A small sound classifier, trained from scratch: norm layernorm, activation squared_relu.
Rows from block 6 of a small sound classifier, named by matrix and row number. Rows with one number belong to one neuron. Each number is 128 + 32 x the weight over its row's rms, rounded and kept within 0 to 255. All counts start at 0. Numbers have three digits each.
After each neuron's rows are labels from the 100 clips, of 14848, where the neuron reaches its highest value: "top examples" is what is common among them. Only what is clearly more common there than usual is listed. The data: acted Russian speech (Dusha). In brackets: how many of the 100, against the usual share in percent.
# fc1: MLP up (model.blocks.6.mlp.fc1.weight, 576x192), inputs 0-38
# fc2: MLP down (model.blocks.6.mlp.fc2.weight, 192x576, transposed), outputs 0-38

fc1.47:090109119087162000159114111136090155134117109139134167126117128110061136053063157165191127145184125148170111126134105
fc2.47:187154087099094121139082126094150119170148099081097143180118124102126132128044100112114110122143141125154073111101133
top examples: emotion: positive (60 vs 18.5)

fc1.159:154100103136106103088108137152096193090080175114165091148119143158151108123170128104131131112113146157116068105147092
fc2.159:049131173099176169192133100114177119088133130122107152148152065104134118138138125086112163117094096123144194185176124
top examples: emotion: sad (62 vs 27.8)

fc1.140:111099150159147132123086157092123114083177166156165142080164148132075163115133096097094094134121149163085164152138221
fc2.140:233124102142127156134193039126187144154101130174150154107111057136098191133100141106150166123094164100153099147156195
top examples: emotion: angry (58 vs 18.3)

fc1.304:147135135158115103115127108125155151154111180082107130107131128115089161129107138157150144084140080128176126200103126
fc2.304:102145111134159158120127130154204130122143140090081182157120120076108088110156191142133164081113152133121132189140139
top examples: emotion: sad (60 vs 27.8)

fc1.534:136171114136153159172144108104134141149141140124105177110106183128135151204075120126171098128125090176116127122196142
fc2.534:178193094156152109170157183141167127135123137132140129102110128152104129130120107086159104112097183105138116129104184
top examples: emotion: angry (55 vs 18.3)

fc1.495:119105115097064091188120084102175117135130169145139085108105097178098128088133138134108063117193135115174105124140086
fc2.495:154116198143143128201082134113174097152128144128094131149146127114160105176118136151108119102118179075079143112189146
top examples: emotion: angry (38 vs 18.3)

fc1.27:096138160150115127098118083173146157101146114158112096173104156122096115124113131141129068154133126113140117115048059
fc2.27:089126183127153171185166137078137109141138118163076117108133018120154163150136115110099147120125076111124203125137130
top examples: emotion: positive (39 vs 18.5)

fc1.160:134086162149120140099120071128124208110135125164099110143177088144152109124161051164129093142120149122146190188071172
fc2.160:106136118174092139155093115107155113136169131086126166125118061097153119081121075113111156143123158104119151112185091
top examples: emotion: sad (56 vs 27.8)

fc1.505:105059073162124184210158157136105162109196149135131164226111111140109125110135105124110132086096094136105113180115116
fc2.505:135139128135116079132072078113139070107142128061158179121147081061112176094116106121154139085150191189130116122148145
top examples: emotion: sad (59 vs 27.8)

fc1.203:110067139107144207161136164144085086150171178136102123095047121116078142143140135109103158116146151079077064127103120
fc2.203:106148119091151117139127128128140132119163108233105119135126123092161082146136110128105077102196129124131096085102170
top examples: emotion: positive (51 vs 18.5)

fc1.236:142095068185101157159168133101151207071101106162135122136140141111083129146106110127142132115073144112111177081151150
fc2.236:119097168131118118184125116114123071131146156092118098150160105173155122129133125121131149148154163111149135116144151
top examples: emotion: positive (38 vs 18.5)

fc1.63:136136106156149174088157068123131072077124109109162112108154106134147123128175097149161083102083178152211120167106109
fc2.63:128058145106074114153141127147198174087130069119127116144118131135110146106122145176125179137110064129111111194191144
top examples: emotion: sad (60 vs 27.8)

fc1.302:166127146187154155115156124144171069109130160170159160115126154112148125121050103083158087161081224111151156122065137
fc2.302:081132074126111109143083123130147135116125116138134127112124127161159187117160079087137100076105123157145097190125143
top examples: emotion: angry (46 vs 18.3)

fc1.289:133099127175144160145115146127112151124113135132143117124154072173113150085089135130143087134201098120145121113104137
fc2.289:117110134112140154130171138071159127125144145098169111120159156141123097109086189137089139216158192148156138167167158
top examples: emotion: sad (68 vs 27.8)

fc1.490:086109154125198124163098093147154116184100133123227124117145187126153102121101133070081114086138093152121119088115106
fc2.490:060160186141143086152093163170135152161136133113139220160139133134116106159100176095194155151145082127144128090168167
top examples: emotion: angry (55 vs 18.3)

fc1.513:121129132097153085144119138151142191134139133140113150145175161153120078118112094140180104162110124118139139120106111
fc2.513:141168142131105058080120088083082056085135096051174154160185217035130172135112096149096150126141127132082128130050119
top examples: emotion: sad (80 vs 27.8)

fc1.19:104220174083150164111094113146156090152145109137162138109129067122128153128141165104120218158095192170148091165103072
fc2.19:141127091139129112156128115130095109148123103139181132105122141164144135054095181136123199166159151119153170163134143
top examples: emotion: sad (56 vs 27.8)

fc1.232:151149122100133165129109090157143107147126177167131119154152159133146119172133156183090102055164092158072164101126132
fc2.232:122107184171108037130104133125123115126119103086073109094121114142154114133108110157151128131114166134169105108114148
top examples: emotion: positive (69 vs 18.5)

fc1.13:111148097141138099148093092133133119143101125120207102176114124095119100057113166097124112144089170133179152131109117
fc2.13:176171179073181164183149154141157139106139094120157094121054132125126159099149142135087130147167111144154081111183142
top examples: emotion: sad (70 vs 27.8)

fc1.24:140196089154145199104168086174151173095145123141153120131206153096073070126232156145190163130184126180154061133140131
fc2.24:143103122168079084093159106120088123044136129171108136162113093086146145088118145115163120127119151143116144109131122
top examples: emotion: positive (59 vs 18.5)

fc1.81:106189064142136195151156160139135212135142179111134149114148164118070100057119094088145132139086113132112145101106124
fc2.81:148116143081109178117114098112092128151124119113152136152098148139138179132107151151084136095151144106147124095146125
top examples: emotion: positive (38 vs 18.5)

fc1.42:180141131153108096177151136150127184073109152191185164131104129118078037151098107142102138127139156164162144140172161
fc2.42:120098199081085130139141175150136050208102146054155119101105108125195082130101106081079120088137150096137103149098174
top examples: emotion: angry (54 vs 18.3)

fc1.161:096144129105134115162163121104127182114155171110111148169139190132112125135155208155132101123067121109124185150101124
fc2.161:127167165126158142122125153127106061162153114180076142122124152168133220107084124098098151071163140158121122103140170
top examples: emotion: positive (52 vs 18.5)

fc1.136:177155077062127143115128083166108091198047139176144130148118105151114158102136164110145110148102067188139153126152125
fc2.136:114136083153115066093167169127187135153159072120089116050154065167169141125129140129134092111154148229153087161118106
top examples: emotion: positive (49 vs 18.5)

fc1.520:086188118175143101171134072169122171111150164124143108171078156143183114166157163133139138129154104136122145137101104
fc2.520:165132062162123132159093074136122136099110088098139142165132105171127125088114123122160186099129156156131198057142127
top examples: emotion: sad (58 vs 27.8)

fc1.246:086107129062182162118141111186115166164146127157167152139156119052126080122114109075141138106107148094186086105137113
fc2.246:149040123164063112161190148132066185075113124143071129066120099202078111119136149137109133122128108080202165168104099
top examples: emotion: positive (45 vs 18.5)

fc1.231:097130129137119145105138100122145150146128130173127172186139167150170170118159164144130136119156136131079158130142101
fc2.231:119113076147075135156071097116123098082061128181114090096118133111091154135093088155090118094111187104173112115136182
top examples: emotion: sad (56 vs 27.8)

fc1.52:079178038116159095145138065128150116143164147119177096182082146113163082087157129166146143126110090140145115161164126
fc2.52:164130197117163153152114222117138135140137153134117109101152135152170063130150166133129163107131128193131145096158173
top examples: emotion: angry (64 vs 18.3)

fc1.26:048184145163147159203193134102115145067114158111164130112097142151131166145218143172084143139130225126093128148105142
fc2.26:074141142116092155187141115164208149143115145055126119118163132103161126110098117148135111134124160077163105163167121
top examples: emotion: sad (56 vs 27.8)

fc1.385:088113139133119177161119175141161155125101143149104165154130159193153108156158119122174146155096163078165164140134085
fc2.385:139158123095201094163109123155111155153112129068127123088111095106146091160100128118138177127158111202141155152183183
top examples: emotion: positive (41 vs 18.5)

fc1.474:141097115128143150135123163062134186157150142132125128107138185142148114102179247147143138077146091158141156076156160
fc2.474:088120080171099097166177123097100167176139136127135061151140130110124117119121105046091157154143097193150146103058130
top examples: emotion: positive (47 vs 18.5)

fc1.85:126203132118163137163178115094183174106110158190140133168144150146028074129111113127129075067135161146142102126132171
fc2.85:156145198156178171129152160113110108122112079126115143090123119140192133101071152162108104119132156166116161178127170
top examples: emotion: positive (39 vs 18.5)

fc1.307:131142153154164117099131140122083163112162200191122082144131136119107154148083233125131145045136153048118176141135133
fc2.307:132110201122127137178111084098082043135134135092151080106120047146147157095086108128053166130097138119163160139146133
top examples: emotion: positive (51 vs 18.5)

fc1.244:143103115103136111120105132068124204128070125147083158134095189116139128113056149164139150110074123119068131134124172
fc2.244:094154073143131126180073087093168146174115162188095152167110141117103109101155148156147116155137129069147159144137155
top examples: emotion: positive (45 vs 18.5)

fc1.29:123165071184169214133148056092146180152113145139127142090109165117108165133201168120047112154152144098086092134147132
fc2.29:147155166041112110134088175125100068170110111099139167128096079098120142121134080146123080113093134141193178101148146
top examples: emotion: positive (58 vs 18.5)

fc1.413:091143102172190139129050074184151145129094132144165149165132130118131123074160095085140128159127078135031143105103130
fc2.413:133097145076142160133101015097118110121091168151140130125128096184178148176112135162113163125161119090135155131131149
top examples: emotion: sad (62 vs 27.8)

fc1.187:189131173113159089120159124098098146111145104206174123133133152146082081120108136106071187169133135170084110154172176
fc2.187:148146137147162146124126109166152142138068107098087150132133083137118112076173179140091035123153104067104106116113177
top examples: emotion: positive (42 vs 18.5)

fc1.32:112094138172150125117184130142073115061162126070185141118170091121106076072098092092133179137130128096155104146165120
fc2.32:133126117066105166167141119173164120152099198167078158125097107132119109139132081171136168170163150122156112129105169
top examples: emotion: sad (65 vs 27.8)

fc1.357:149120143140094117097136152135086145160160137106160109074106112151148130191134151172099135143160035118099086104072087
fc2.357:096109188219120123091112158048176098181106162094109149173093079100157141163119154110129129157077144103162154127118161
top examples: emotion: positive (59 vs 18.5)

fc1.249:146098185117116118125095103128129095175080158121186131189109072091079178089098083101158155087080156145128139120094117
fc2.249:092131087197139117138065121157131089152118115167135094114102129142108180132118142162183195154132120098128212120090151
top examples: emotion: sad (60 vs 27.8)

fc1.78:141170149161114090163103208131126142172106133116098137158124164133151097106152135109126136193092115147102156094055149
fc2.78:166112114104183136145105128159097088185123129087159132111158094092086147088107130172128157129110100120128132101111121
top examples: emotion: sad (72 vs 27.8)

fc1.446:107128120122109127133175127116091148144143202078162134237167182136060134150094137082103097138160103135116089096124168
fc2.446:198119141151103151097120108144141110135153071122124161091087151085125168092090164155157048105108113136148095108148135
top examples: emotion: angry (40 vs 18.3)

fc1.241:053141103153133112135134168104100146132121146157134109090145136203071148134150178099126136099134131156118122194108143
fc2.241:162089104107102067144127147166154168107130130149097119112179107118115118085104179139188063116066133118155142098124151
top examples: emotion: positive (38 vs 18.5)

fc1.326:134133087123152093136059205164146115131176177151107138092079103186103171158107122108135177114102155103127130086143121
fc2.326:134146121183172125162192093157143130119127115083125080133140147173081148094137101131091104156095059138140142161165112
top examples: emotion: neutral (67 vs 35.4)

fc1.394:162130109143143108188171141182036127149147142148103115136096150156108155181164085150143127072142121124102102120099122
fc2.394:170100152183095164119142079216180096096117136155110128121091130174039153105155144094148129142143140179086067143114076
top examples: emotion: angry (39 vs 18.3)

fc1.439:120111106132107126128174156163070142152131130132134145123134159112101121060077078073144143089119162127130138168104114
fc2.439:149190149120168125137147119127148112116106171146125119145117137106111117205094102122131127142180144112202134122151139
top examples: emotion: sad (58 vs 27.8)

fc1.532:120162081171150194101121129121157151081171162125147178103131168192137108115116165063118131139132148121123180169130140
fc2.532:189128123109112092123168106103115033125100061132141112127098123196103161132099062129064107085124089139146138096146116
top examples: emotion: positive (76 vs 18.5)

fc1.238:092121122121116130178136095103145121146141133127144142079084063193046138155084169158166145127146119171119123105095092
fc2.238:135149139143125115152101086108124059118179171170142153117154126095134187099091081127130125133155175133157115177170186
top examples: emotion: positive (42 vs 18.5)

fc1.57:129161078186145150139121134111114129072125141145145140139093120076133132050123083073172121147169107094130138120088140
fc2.57:100088176120155135137116117086101134151116108149156156147042118120103155112117185144144152155206162151155118164159117
top examples: emotion: sad (64 vs 27.8)

fc1.152:106150160179077160107197110172131148156119112134148110157095179082199109152107103149094139195105154115072110056142092
fc2.152:168081182169145151136081143139107097102134103113100129133166152117164097149118152121126097112099162087127109094115138
top examples: emotion: angry (38 vs 18.3)

fc1.291:124119108142130092117196123109091161171131101117138123153144082180070133127152098119094138162101121206103102143129189
fc2.291:129110138154123194157145098127142099132136187178124130088118146165103104101133128111184103159115090126128151189093131
top examples: emotion: neutral (62 vs 35.4)

fc1.39:129098132143118184101180158106158151119176149145159110113124079107172097177177175119215123109114146170151066117154137
fc2.39:127080166073112111093117133130156123087059102094132158121131098082149084101117145122146099124167145143091159118162138
top examples: emotion: positive (42 vs 18.5)

fc1.100:146166147163170142161107143179059113095144105060136137143162137144104112148125071129075166144130114136138127133180128
fc2.100:097089118133130111109156085137093131107148170171144179089132115137107054121087083120092171076152173140138161063140157
top examples: emotion: angry (40 vs 18.3)

fc1.118:209122141113182085148160087169161109107164159090144106103130140083040124164149098134097115139119075131154130164146180
fc2.118:124130148122138143133098062125057116172124091104103115138140119182103125154120097128121109125113101113098178075162166
top examples: emotion: angry (55 vs 18.3)

fc1.282:124159172125095099113063120117126090168097152127120141125133073127107103146135109133135113108139131161167125255102155
fc2.282:157125074106093104138118095089125131147136161139181168145106133142099099118110121188162113125099111128160149152151100
top examples: emotion: sad (70 vs 27.8)

fc1.493:148152152087087103126136060124156134163125106153166092083121095173151087134095096128130173085080142089217072034101149
fc2.493:095115124162165087100137144090187194103100115084154114179141151132104146154105085169141099170092173120103147158130171
top examples: emotion: sad (65 vs 27.8)

fc1.138:126172134160152106042109076166140225104160090106119131117093129154118164102067092175159085132075144110049119151143114
fc2.138:141157149124105055132121103115077115147107114113137119165073176069133097176092143078109142133138167084155169084079140
top examples: emotion: sad (62 vs 27.8)

fc1.157:094068197130115199202114173117054099186126142165141126105161073141068144191130198155113118139096103166113143084107103
fc2.157:134096121130087153229188121121166117174185119133040131084078107136119148184138081162141199116161135074186167113080113
top examples: emotion: positive (83 vs 18.5)

fc1.54:122105095119122062101111126093114162102123145129169114127131164144085079149130161129090131105165088140052172126125156
fc2.54:164193051064140145111145061215096137179119127144170143069113134113139116152115093128121098121120135073147150123117129
top examples: emotion: angry (48 vs 18.3)

fc1.409:115079083105152139122154099070106109184110173158092140144123173133121143193078233096118092180136126207114178170129135
fc2.409:095143166142150057156147086139137115115096128145131159077118086097156169152110141117114167122152085143173061120148164
top examples: emotion: positive (47 vs 18.5); emotion: angry (38 vs 18.3)

fc1.425:094106116112119119118063092147116112158116127082091139167072128149157134137090162106129125113105102128126148112116127
fc2.425:155094100104143136121104121127151119085134195151139199113098119111089134152122146136063161160091133117154125151143158
top examples: emotion: sad (59 vs 27.8)

fc1.197:109131123121133145189148151176067136067123111118148091116086171181137084109131150159093099157125075107151098099114122
fc2.197:131181173179125079122096170191154084126087118134091180147132125074128194124080188101145113084081150168168099146140127
top examples: emotion: angry (38 vs 18.3)

fc1.115:126132188162116127120128133122132122142126156059124137193125101099117123076154164110153137123069129125089163113154099
fc2.115:121125116147144117100091160062138105126111070114152144104139151113129146116135144169162150117070164122083150084066120
top examples: emotion: sad (69 vs 27.8)

fc1.511:106103138167145128138120138149149119102152137138152177131089101061149076155197138113182121161109126131134046146162127
fc2.511:123121116102133181141097209123132113153091152162126147091138124127060145140089105146148154147104110062125144102145158
top examples: emotion: angry (40 vs 18.3)

fc1.256:131190053121145067151154119177099110142143156064167115109138155138112075182101118145113107111124120154173135123132157
fc2.256:123122166124131187079104104177151134141172128114177169142160078146104097103065136103084153125138151128153165107171161
top examples: emotion: angry (69 vs 18.3)

fc1.234:134146151123177185117130107169156129121180174062120080149126147094119153142116180139163114129124102135168125167128103
fc2.234:131110057166119059107093129115123121072165095177196155185113146150089138099140101045104190153074181118198145178135125
top examples: emotion: sad (74 vs 27.8)

fc1.65:183164183117152167073116118171083124154130099192117102088138116119135210158109156152130147141074106146057127114097115
fc2.65:202094134110131108155115082089114075089171082119136092102152034143162114148129120135081136094158124124116195125126115
top examples: emotion: positive (76 vs 18.5)

fc1.485:141129147109121046124099125078143086178136114130113115144138143126140152126122202154134137144140234183135100062171105
fc2.485:111106119056170124093149092124151144131101132109158165060113071090115154112163097096157134136108077085118124128123157
top examples: emotion: positive (46 vs 18.5)

fc1.3:131104149135074072078141088109136176133091108145075122115102107131105132212119131168173114113138027124081171064087159
fc2.3:086143122085113044140097105125139142126130230104148139179136108093174139112145119093165067152078187159185105142121087
top examples: emotion: positive (50 vs 18.5)

fc1.438:153154092099148187198143130110115086122110131184131144162128121066130134199129164134124099124148148203155145137144128
fc2.438:132131169164130073147109170140063174165149059107168155069118194133123182091126185143126107031165104152161093111170159
top examples: emotion: positive (39 vs 18.5)

fc1.363:139162130131127188127147142101150154047124187156106139150139122104067091160131200145133162155165126201160235074096136
fc2.363:105154160090152145104196134051100120171106140110120117074139107176111135122105109172086119115123128142118122114126142
top examples: emotion: positive (72 vs 18.5)

fc1.227:104131132115126109069114096174130132138127166144127213139092143145144117152148158127096097089146179098097163072169132
fc2.227:061124084152125164081063140027134124157085125111176093090157142117115162163163173130161122138156086172110175144137153
top examples: emotion: sad (58 vs 27.8)

fc1.337:172106110135128127183138100149183200097149056138114102080084149130123163205098207161100131146143116062131097093146088
fc2.337:114134189099164086161155138137165166088158083139137100121131153130172092129147094097066091198170119103114134126079131
top examples: emotion: positive (61 vs 18.5)

fc1.170:163132113133120148134146138146183195154134106059090130167069202164062145063149141120078089114131116123161094096174107
fc2.170:164186123124088130121101121084108172098129133122150079140196142137162107125160147144118139134063215089165134101079138
top examples: emotion: sad (60 vs 27.8)

fc1.379:145112097147169150157152203095181203130100138138142104132189161097150165144065105159139139119120092075100126123140135
fc2.379:182132134078159095147151116145102117105121129161095154075112145129134152120185134115133097132163137122080182143127123
top examples: emotion: positive (40 vs 18.5)

fc1.338:122124141085046134172126154128162110144065131126162131129178086135124167146096114152164167142103126110115184167059158
fc2.338:107134115079082121137071125099101134155179085158078073118133166135104093091145096156084125173132129076143143120146109
top examples: emotion: sad (57 vs 27.8)

fc1.398:188128163099134089143093130152132160095103127156053104108153111161129127123159102135116123187205109169124123165114172
fc2.398:108174139194135100136065134167122116131131139137085142105135090076177150106143123140063078133110135147134148099143123
top examples: emotion: angry (46 vs 18.3)

fc1.67:181121168152133135082093144160118139116093143133109133128165052160124171057129100130117128115114117173126125090121146
fc2.67:171110117134102162129135104050171095131144163151111156174074110114115135105168158112124146142128152142135144109125150
top examples: emotion: sad (76 vs 27.8)

fc1.193:116150117139131156108160146109145107162128125169144111147140181156107107123102156145100178123181083078182097180150121
fc2.193:088111084100152047203112100102158168103101137147075138118132108186146147090156098071110138066139158167141150106133139
top examples: emotion: sad (56 vs 27.8)

fc1.453:092047124127162221134051163178080086064094142063152097142050124170134118126100112113147136125080126133202153162111133
fc2.453:111207066126145131111112177173176137119109084137110155066149163119127189136133108086135129136098128193090070146136125
top examples: emotion: positive (45 vs 18.5)

fc1.41:138111182174101072146133176106180088099106173117133124117128153108100099140114099122151078171090098143155101114124124
fc2.41:128136105099153147123142129125111042178127111151177140112135071139101082137137130116125085147139070159108138103185134
top examples: emotion: angry (43 vs 18.3); emotion: positive (38 vs 18.5)

fc1.341:158104065125113236104121087114090120161167156177138170119148125135132126117094084176206116144141182179167118093136096
fc2.341:145150132140085061133122101128028074154184057093137155101117108132122133115086097192187111141126105168124134104100154
top examples: emotion: positive (70 vs 18.5)

fc1.123:132202122104118110120149118158142105091144141116183085109111143113102155070094142109132092048071160121191086183189135
fc2.123:164106153069138126105127139099140142140136077111115148145111091117155089094053149126086111093168124174114121124088146
top examples: emotion: sad (61 vs 27.8)

fc1.36:151180152123175121109147143091101153109120143157142160157091107146148123180132077095126089125198122157090162039131098
fc2.36:125121083141104121102065179141076106106020087144077109155096154120155108150074136117050095147159159110128121126202101
top examples: emotion: angry (61 vs 18.3)