python train.py --targets=["emotion"] --parallel_block=false --drop_path=0.1 --loss="cross_entropy" --optimizer="soap" --batch_size=256 --weight_decay=0.07
Rows from block 6 of a small sound classifier, named by matrix and row number. Rows with one number belong to one neuron. Each number is 128 + 24 x the weight over its row's rms, rounded and kept within 0 to 255. All counts start at 0. Numbers have three digits each.
Before each neuron's rows are labels from the 100 clips, of 14848, where the neuron reaches its highest value: "strongest on" is what is common among them. Only what is clearly more common there than usual is listed. The data: acted Russian speech (Dusha). In brackets: how many of the 100.
# fc1: MLP up (model.blocks.6.mlp.fc1.weight, 576x192), inputs 39-77
# fc2: MLP down (model.blocks.6.mlp.fc2.weight, 192x576, transposed), outputs 39-77

strongest on: emotion: positive (47)
fc1.474:092169137138169110140131121126154141144130168096103124121127153109096159132118163125147113118127141166152117115138113
fc2.474:158133126116125130124136139180090128168156126088125126113153121153115135149116132110129134136171154127108066142142121

strongest on: emotion: angry (38)
fc1.197:121117143104170133115116123064145116162147154164135114107096131126163137116127129126122142126077118151114146143104090
fc2.197:130120125102123136122145149103164112159112121107151114115149102106136127124108125138154158141132130114125097101119124

strongest on: emotion: positive (59)
fc1.24:155134120112148105159143134143109140132107129137156138131130118128137145109113098120161136111126106126134101162087086
fc2.24:105148133105109189151166130167079131119103158114128127129093118123130173108095120137142101143160182105117120085135107

strongest on: emotion: angry (39)
fc1.536:112111109123125116128137116143172105133133081137154134093180140130111126158073153115110152125138089072078127145120138
fc2.536:116140152147110060076158062091074111131141131152100176098115107129105146142172128140108153115117109144111136110131111

strongest on: emotion: sad (70)
fc1.13:168156125152121151099140110129119133154140139114158095134142116149122147167140078128158071131117136106116144099118171
fc2.13:148117175132112136075161134113168130140120135117128044126102153110120105142131117134127117152173114117109112107096146

strongest on: emotion: angry (67)
fc1.37:156116206142121165121169102119103157130154133086146095111101161141148127166116158152102214134133133127136115132134110
fc2.37:103148100103137092125110111156114133164126111103138128118184103086103107089110107162142130131107138142095143119110143

strongest on: emotion: neutral (62)
fc1.133:162136137121122135077151147153107134125113101110140131176099122155112129134128124100081153156137109120134070098122148
fc2.133:173111111102095134108110143129144102104110131198161103149089118119129110159128148109134087148145191149112092155138146

strongest on: emotion: angry (55)
fc1.118:122114135132133144140114101117153152114165112133114127122127114144145133151119143128135124140098115145159130151145139
fc2.118:168133160094127125149116118143138155139064131141164146107084164138136075090104094176149131141112107117116134153122143

strongest on: emotion: angry (42)
fc1.240:128140102121141108103130133182110124133141113162148103100155126139131138126129130114121137153123153135141125115132104
fc2.240:134114132159092124139116144133099137148098102156147107081135130096154105118095139154122135156123118128138164104123107

strongest on: emotion: positive (75)
fc1.355:102118107166101126098127110141124149088112140111136122185106116111154106140117096113144116111138106107139162164160134
fc2.355:132082136110111134135126095113156105128098117099154132149107144122123136104108118144137128182129112104112122101078135

strongest on: emotion: positive (45)
fc1.572:097159121094168113152155155110166114127143126152142128118101105125141093168130129131105115146090113139082079120135136
fc2.572:121134128084109152135128183175105136131162128148120091133141152126103105114111145143142123090112146065135128148129151

strongest on: emotion: positive (42)
fc1.312:096140154136146129103123115146107135132121109161133123115116093114080122133094137131096149123154088121143110154201146
fc2.312:166120122109094180152119064094137106171116149097169131105164131137117117163064121106117142128150149109165089083138103

strongest on: emotion: angry (58)
fc1.140:153126112168081092147106112160158083136121103124118112168149140114122113153117103135119131147157124103143128178133116
fc2.140:112139141101117105126125111109120157140113138119136137153134149103117126132114152108166132141117119165130080130109135

strongest on: emotion: positive (46)
fc1.485:142107142097163094184138129143116144111091148133135118159127081132115125132179122116083134148109137126125157106118149
fc2.485:149100170128118130129183136152125172129121127076143121121143096180125125046132141121099096162111146139107142113119106

strongest on: emotion: positive (88)
fc1.184:146163094129120126170132113155141139102113105118140144158155097154154161142144123135145125166165079117139090139137124
fc2.184:120078163109145110146107094106130156138103090138132152127111141141138133091130135139126106123095148132138148170130124

strongest on: emotion: positive (61)
fc1.337:127107110122125115155118097162140134153110132089147150154128130160149137091133127115133154098127105124127085171135173
fc2.337:161146131099109149123151134154113148149124099098129125118155093160138121116133139159107099129128151110124094135146095

strongest on: emotion: sad (62)
fc1.138:136112114133173148151119142093130096146146118108120142120126136124142096143131134097123133152138108131099108141107095
fc2.138:128138140121104103091143153077108120150157118127138090102089099126116126073163118163061110112124137148111103131124139

strongest on: emotion: angry (51)
fc1.314:124099134124149124125133113171128112133112091093109134106136124122148146182145096101125117121119121165111128112150176
fc2.314:145131124096159120130143154100108116138140131160094135118143099164153152105182176140128114100148137160167117145076091

strongest on: emotion: angry (38)
fc1.495:157125137101115091110164134145084146145153147140117138117141141125128101124140144137099142135125139148109192124139154
fc2.495:130129175152159139132114163133197121137111104117116102122072119137123151105094104100092126112110144122141117125113109

strongest on: emotion: positive (40)
fc1.379:133122103085181117146129161118131116105137108140115127151127128130102153121135145102108153146156102070110177126100068
fc2.379:082133126121119138123126130116114167089093107116079128143174124115064110157129138155073095140115116101109148127132123

strongest on: emotion: angry (40)
fc1.100:142089077082155123119147130131135135126143125105152149165157143105129166158107095095083146102139117149126153118121157
fc2.100:115137116126097131107133120105131148154108123120126155156181117069143119137160109111145128152123132161087126164099111

strongest on: emotion: positive (63)
fc1.447:116116174115137130141185122141081137092127115121112181147156113095111116148133115095143169123125136123162062123149122
fc2.447:167112109106107126103148076145130107171138127126120131098139130174123112132119114175114126112177181127121158114113150

strongest on: emotion: positive (38)
fc1.194:123126139117142127125158111136093115104116119115156124143103114085125134119144149106136109142178104103122094161117142
fc2.194:175100132101103140128127099094130128111115141065085115142104092162117107134134121112154116143147194102093138104124136

strongest on: emotion: positive (41)
fc1.437:092147154116148130159136078120129095090120119162153161127170157092155104155153132156129136166111131135165104102129156
fc2.437:116123122118099135044152191176152125128153127121114118166144111153140160112082112124109137156190144126107113133134150

strongest on: emotion: positive (40)
fc1.56:144150128157102092150111090130115110118126154140128138110134125136129166162102138140107144121163107135144092125127140
fc2.56:061138115156148135175140095167200118159124145102148156137172108134118091130144132109167169136087142145136138145120108

strongest on: emotion: angry (42)
fc1.16:133174097129144126142141112105120089115128152110174083135110172144125153146115128074132081132091062098118149111115118
fc2.16:131121176168141124130141163165114129127148145096134112174201158170164145124128123150144146119135111127104149115168085

strongest on: emotion: sad (61)
fc1.123:122067132120122126102140111142162117122147107169153167125127125103122138154145104137104102116130118136125126159112153
fc2.123:106142138108161125091138136085134117132147137094147143136161097151087124108145103124151075167141115112121073134113124

strongest on: emotion: sad (59)
fc1.425:149160154102109160178165142134111126069125134151086086103147128093160088133125123088158147153159130167118142100137121
fc2.425:112133140122117119176130104146106132120136149143118162099154088124119120132161137116109183144121143124090168113074141

strongest on: emotion: sad (76)
fc1.67:103111101125150091197169129131151132140099121131196128118114196124125139145180119169171113135111129145151142102114079
fc2.67:111132106093169137136127131123123102150157092147103064100150132090150146109116153151103078083110130074076140137173141

strongest on: emotion: neutral (65)
fc1.1:163166157172149178189112098156115164139084122103155143105142108160091138104157140122122123141099087106133166146151157
fc2.1:129127135135085085101124110117123111124178133094125155121132139143162154145152108146129142104096124153151156121095169

strongest on: emotion: sad (65)
fc1.32:136088136098158181136098122129139133111117160124144107125078139124118116136106130100121145101194114145129127150095171
fc2.32:086080108115099154086113138126150103164127081131127131120136151126168122119127138137135149169148130152122084111135120

strongest on: emotion: positive (51)
fc1.307:117118107122138137140114127157100136173143106094113116114151091115104104129126127130108203107085116118127109128129128
fc2.307:126123138137110130087116143127074114156090180118115145104128096113138147114140139162104110159057089070118122131144123

strongest on: emotion: sad (80)
fc1.513:130109104134093159118131098159087099178182148135108164120160146114152109128109184132165112137186128151141154170075088
fc2.513:132132168183132162107109152124086122118128128159155123127132139085099120098136111179150111136132141088151122113121130

strongest on: emotion: positive (42)
fc1.238:106155151165137109104130127133126112133128134120122076138138166103114138135172170114178146124143155145133121143146125
fc2.238:136124146121170162117159141135103146153147142159143136091101103131122144197096091114144161117137135065119163116080141

strongest on: emotion: sad (65)
fc1.493:154192115131134103114124137134118140134156121156111103098122124116094110114113109125132150143112162089111167109188130
fc2.493:134095118153169101064174162147116122134162094146142150084138099143148149155100145117146142104130101121135104125122104

strongest on: emotion: angry (43); emotion: positive (38)
fc1.41:148103152123108120148123106144136097145161148151081109159153114121091142145142167122089104122140115110120123097113126
fc2.41:137093122100152156125163138174121135144155116101137133135170120089120138077146108097130122126114098170143121106110161

strongest on: emotion: positive (64)
fc1.368:115133179140152140140169169126119147150105122115141095121141112158156080080126085158100141130123123126126113143134104
fc2.368:157120140123100112084147098118099061164089168117142129141137175129136122149122174094168128140106090106112129109129112

strongest on: emotion: sad (60)
fc1.249:086101098100082136136128099107121169123128166136160166130109134093104125128181124132121144160131161089129155110141104
fc2.249:096143122162136175125114124117085109135131162162130063147115140126096129158127111148108146112095123125138135108111167

strongest on: emotion: positive (69)
fc1.232:092159129155108087129140132127118182127125175101149154114120128106150141123129099169109155142164128118128144146137143
fc2.232:154146126099124128127139151189128118129118138127099126126156123169102118097083151138124135127138178097109145124107140

strongest on: emotion: sad (74)
fc1.234:117120106121126100094129131121136175137146156081147101157128126122158111146156118126153076125183125156128188085086101
fc2.234:135157157149103114096131099134093120139121120088089133149138141138103135112118157112124104140104113120092143145118157

strongest on: emotion: positive (70)
fc1.341:110128145130107127134160142171138164122147153102127158124124131102145135157142120126121111138112106099130130129134130
fc2.341:147112092093112148152083128114115067090137133128144121131142105114159111137148153157149135120135097076134144093106117

strongest on: emotion: angry (38)
fc1.444:161146118112130101137159105080076151108142148137128123104113107106123156115155170133107149107152176118134107088096079
fc2.444:186156135115140104127137126105098123136118146123122102113144159109114127145123164103117086131117118130126121198108124

strongest on: emotion: positive (39)
fc1.327:165127131138110120095130133131136120139087145112114098129139113127125165125144139098151156144109134166120129098151097
fc2.327:146154099149130112142098119137186140130159126109108099156117124151089127128092119142111125109114126127132151145159088

strongest on: emotion: positive (39)
fc1.383:142142145138121106073159099134132152122156093126121119126151169141100106142113187137122132138121091089133147155127124
fc2.383:141092132131135117134149078113089170164118145141098124150143086080121115088161135109116112101109140138111161124124119

strongest on: emotion: sad (60)
fc1.170:100095138143152134142121134149160116114108089119134155107174129104163131138121166150105092148089163130154130153166165
fc2.170:129136092145181144149097135078133124095135106148137127107093111140138159146083156142127161169107103115149102162135133

strongest on: emotion: sad (62)
fc1.413:135157102104121176097122108137153111130123143133103118156126126140094168138077141163096109130097068144123172137100133
fc2.413:137147192144117118122098134129137136088120165099103139138123121128105106131090118116136124097105159098177118086100123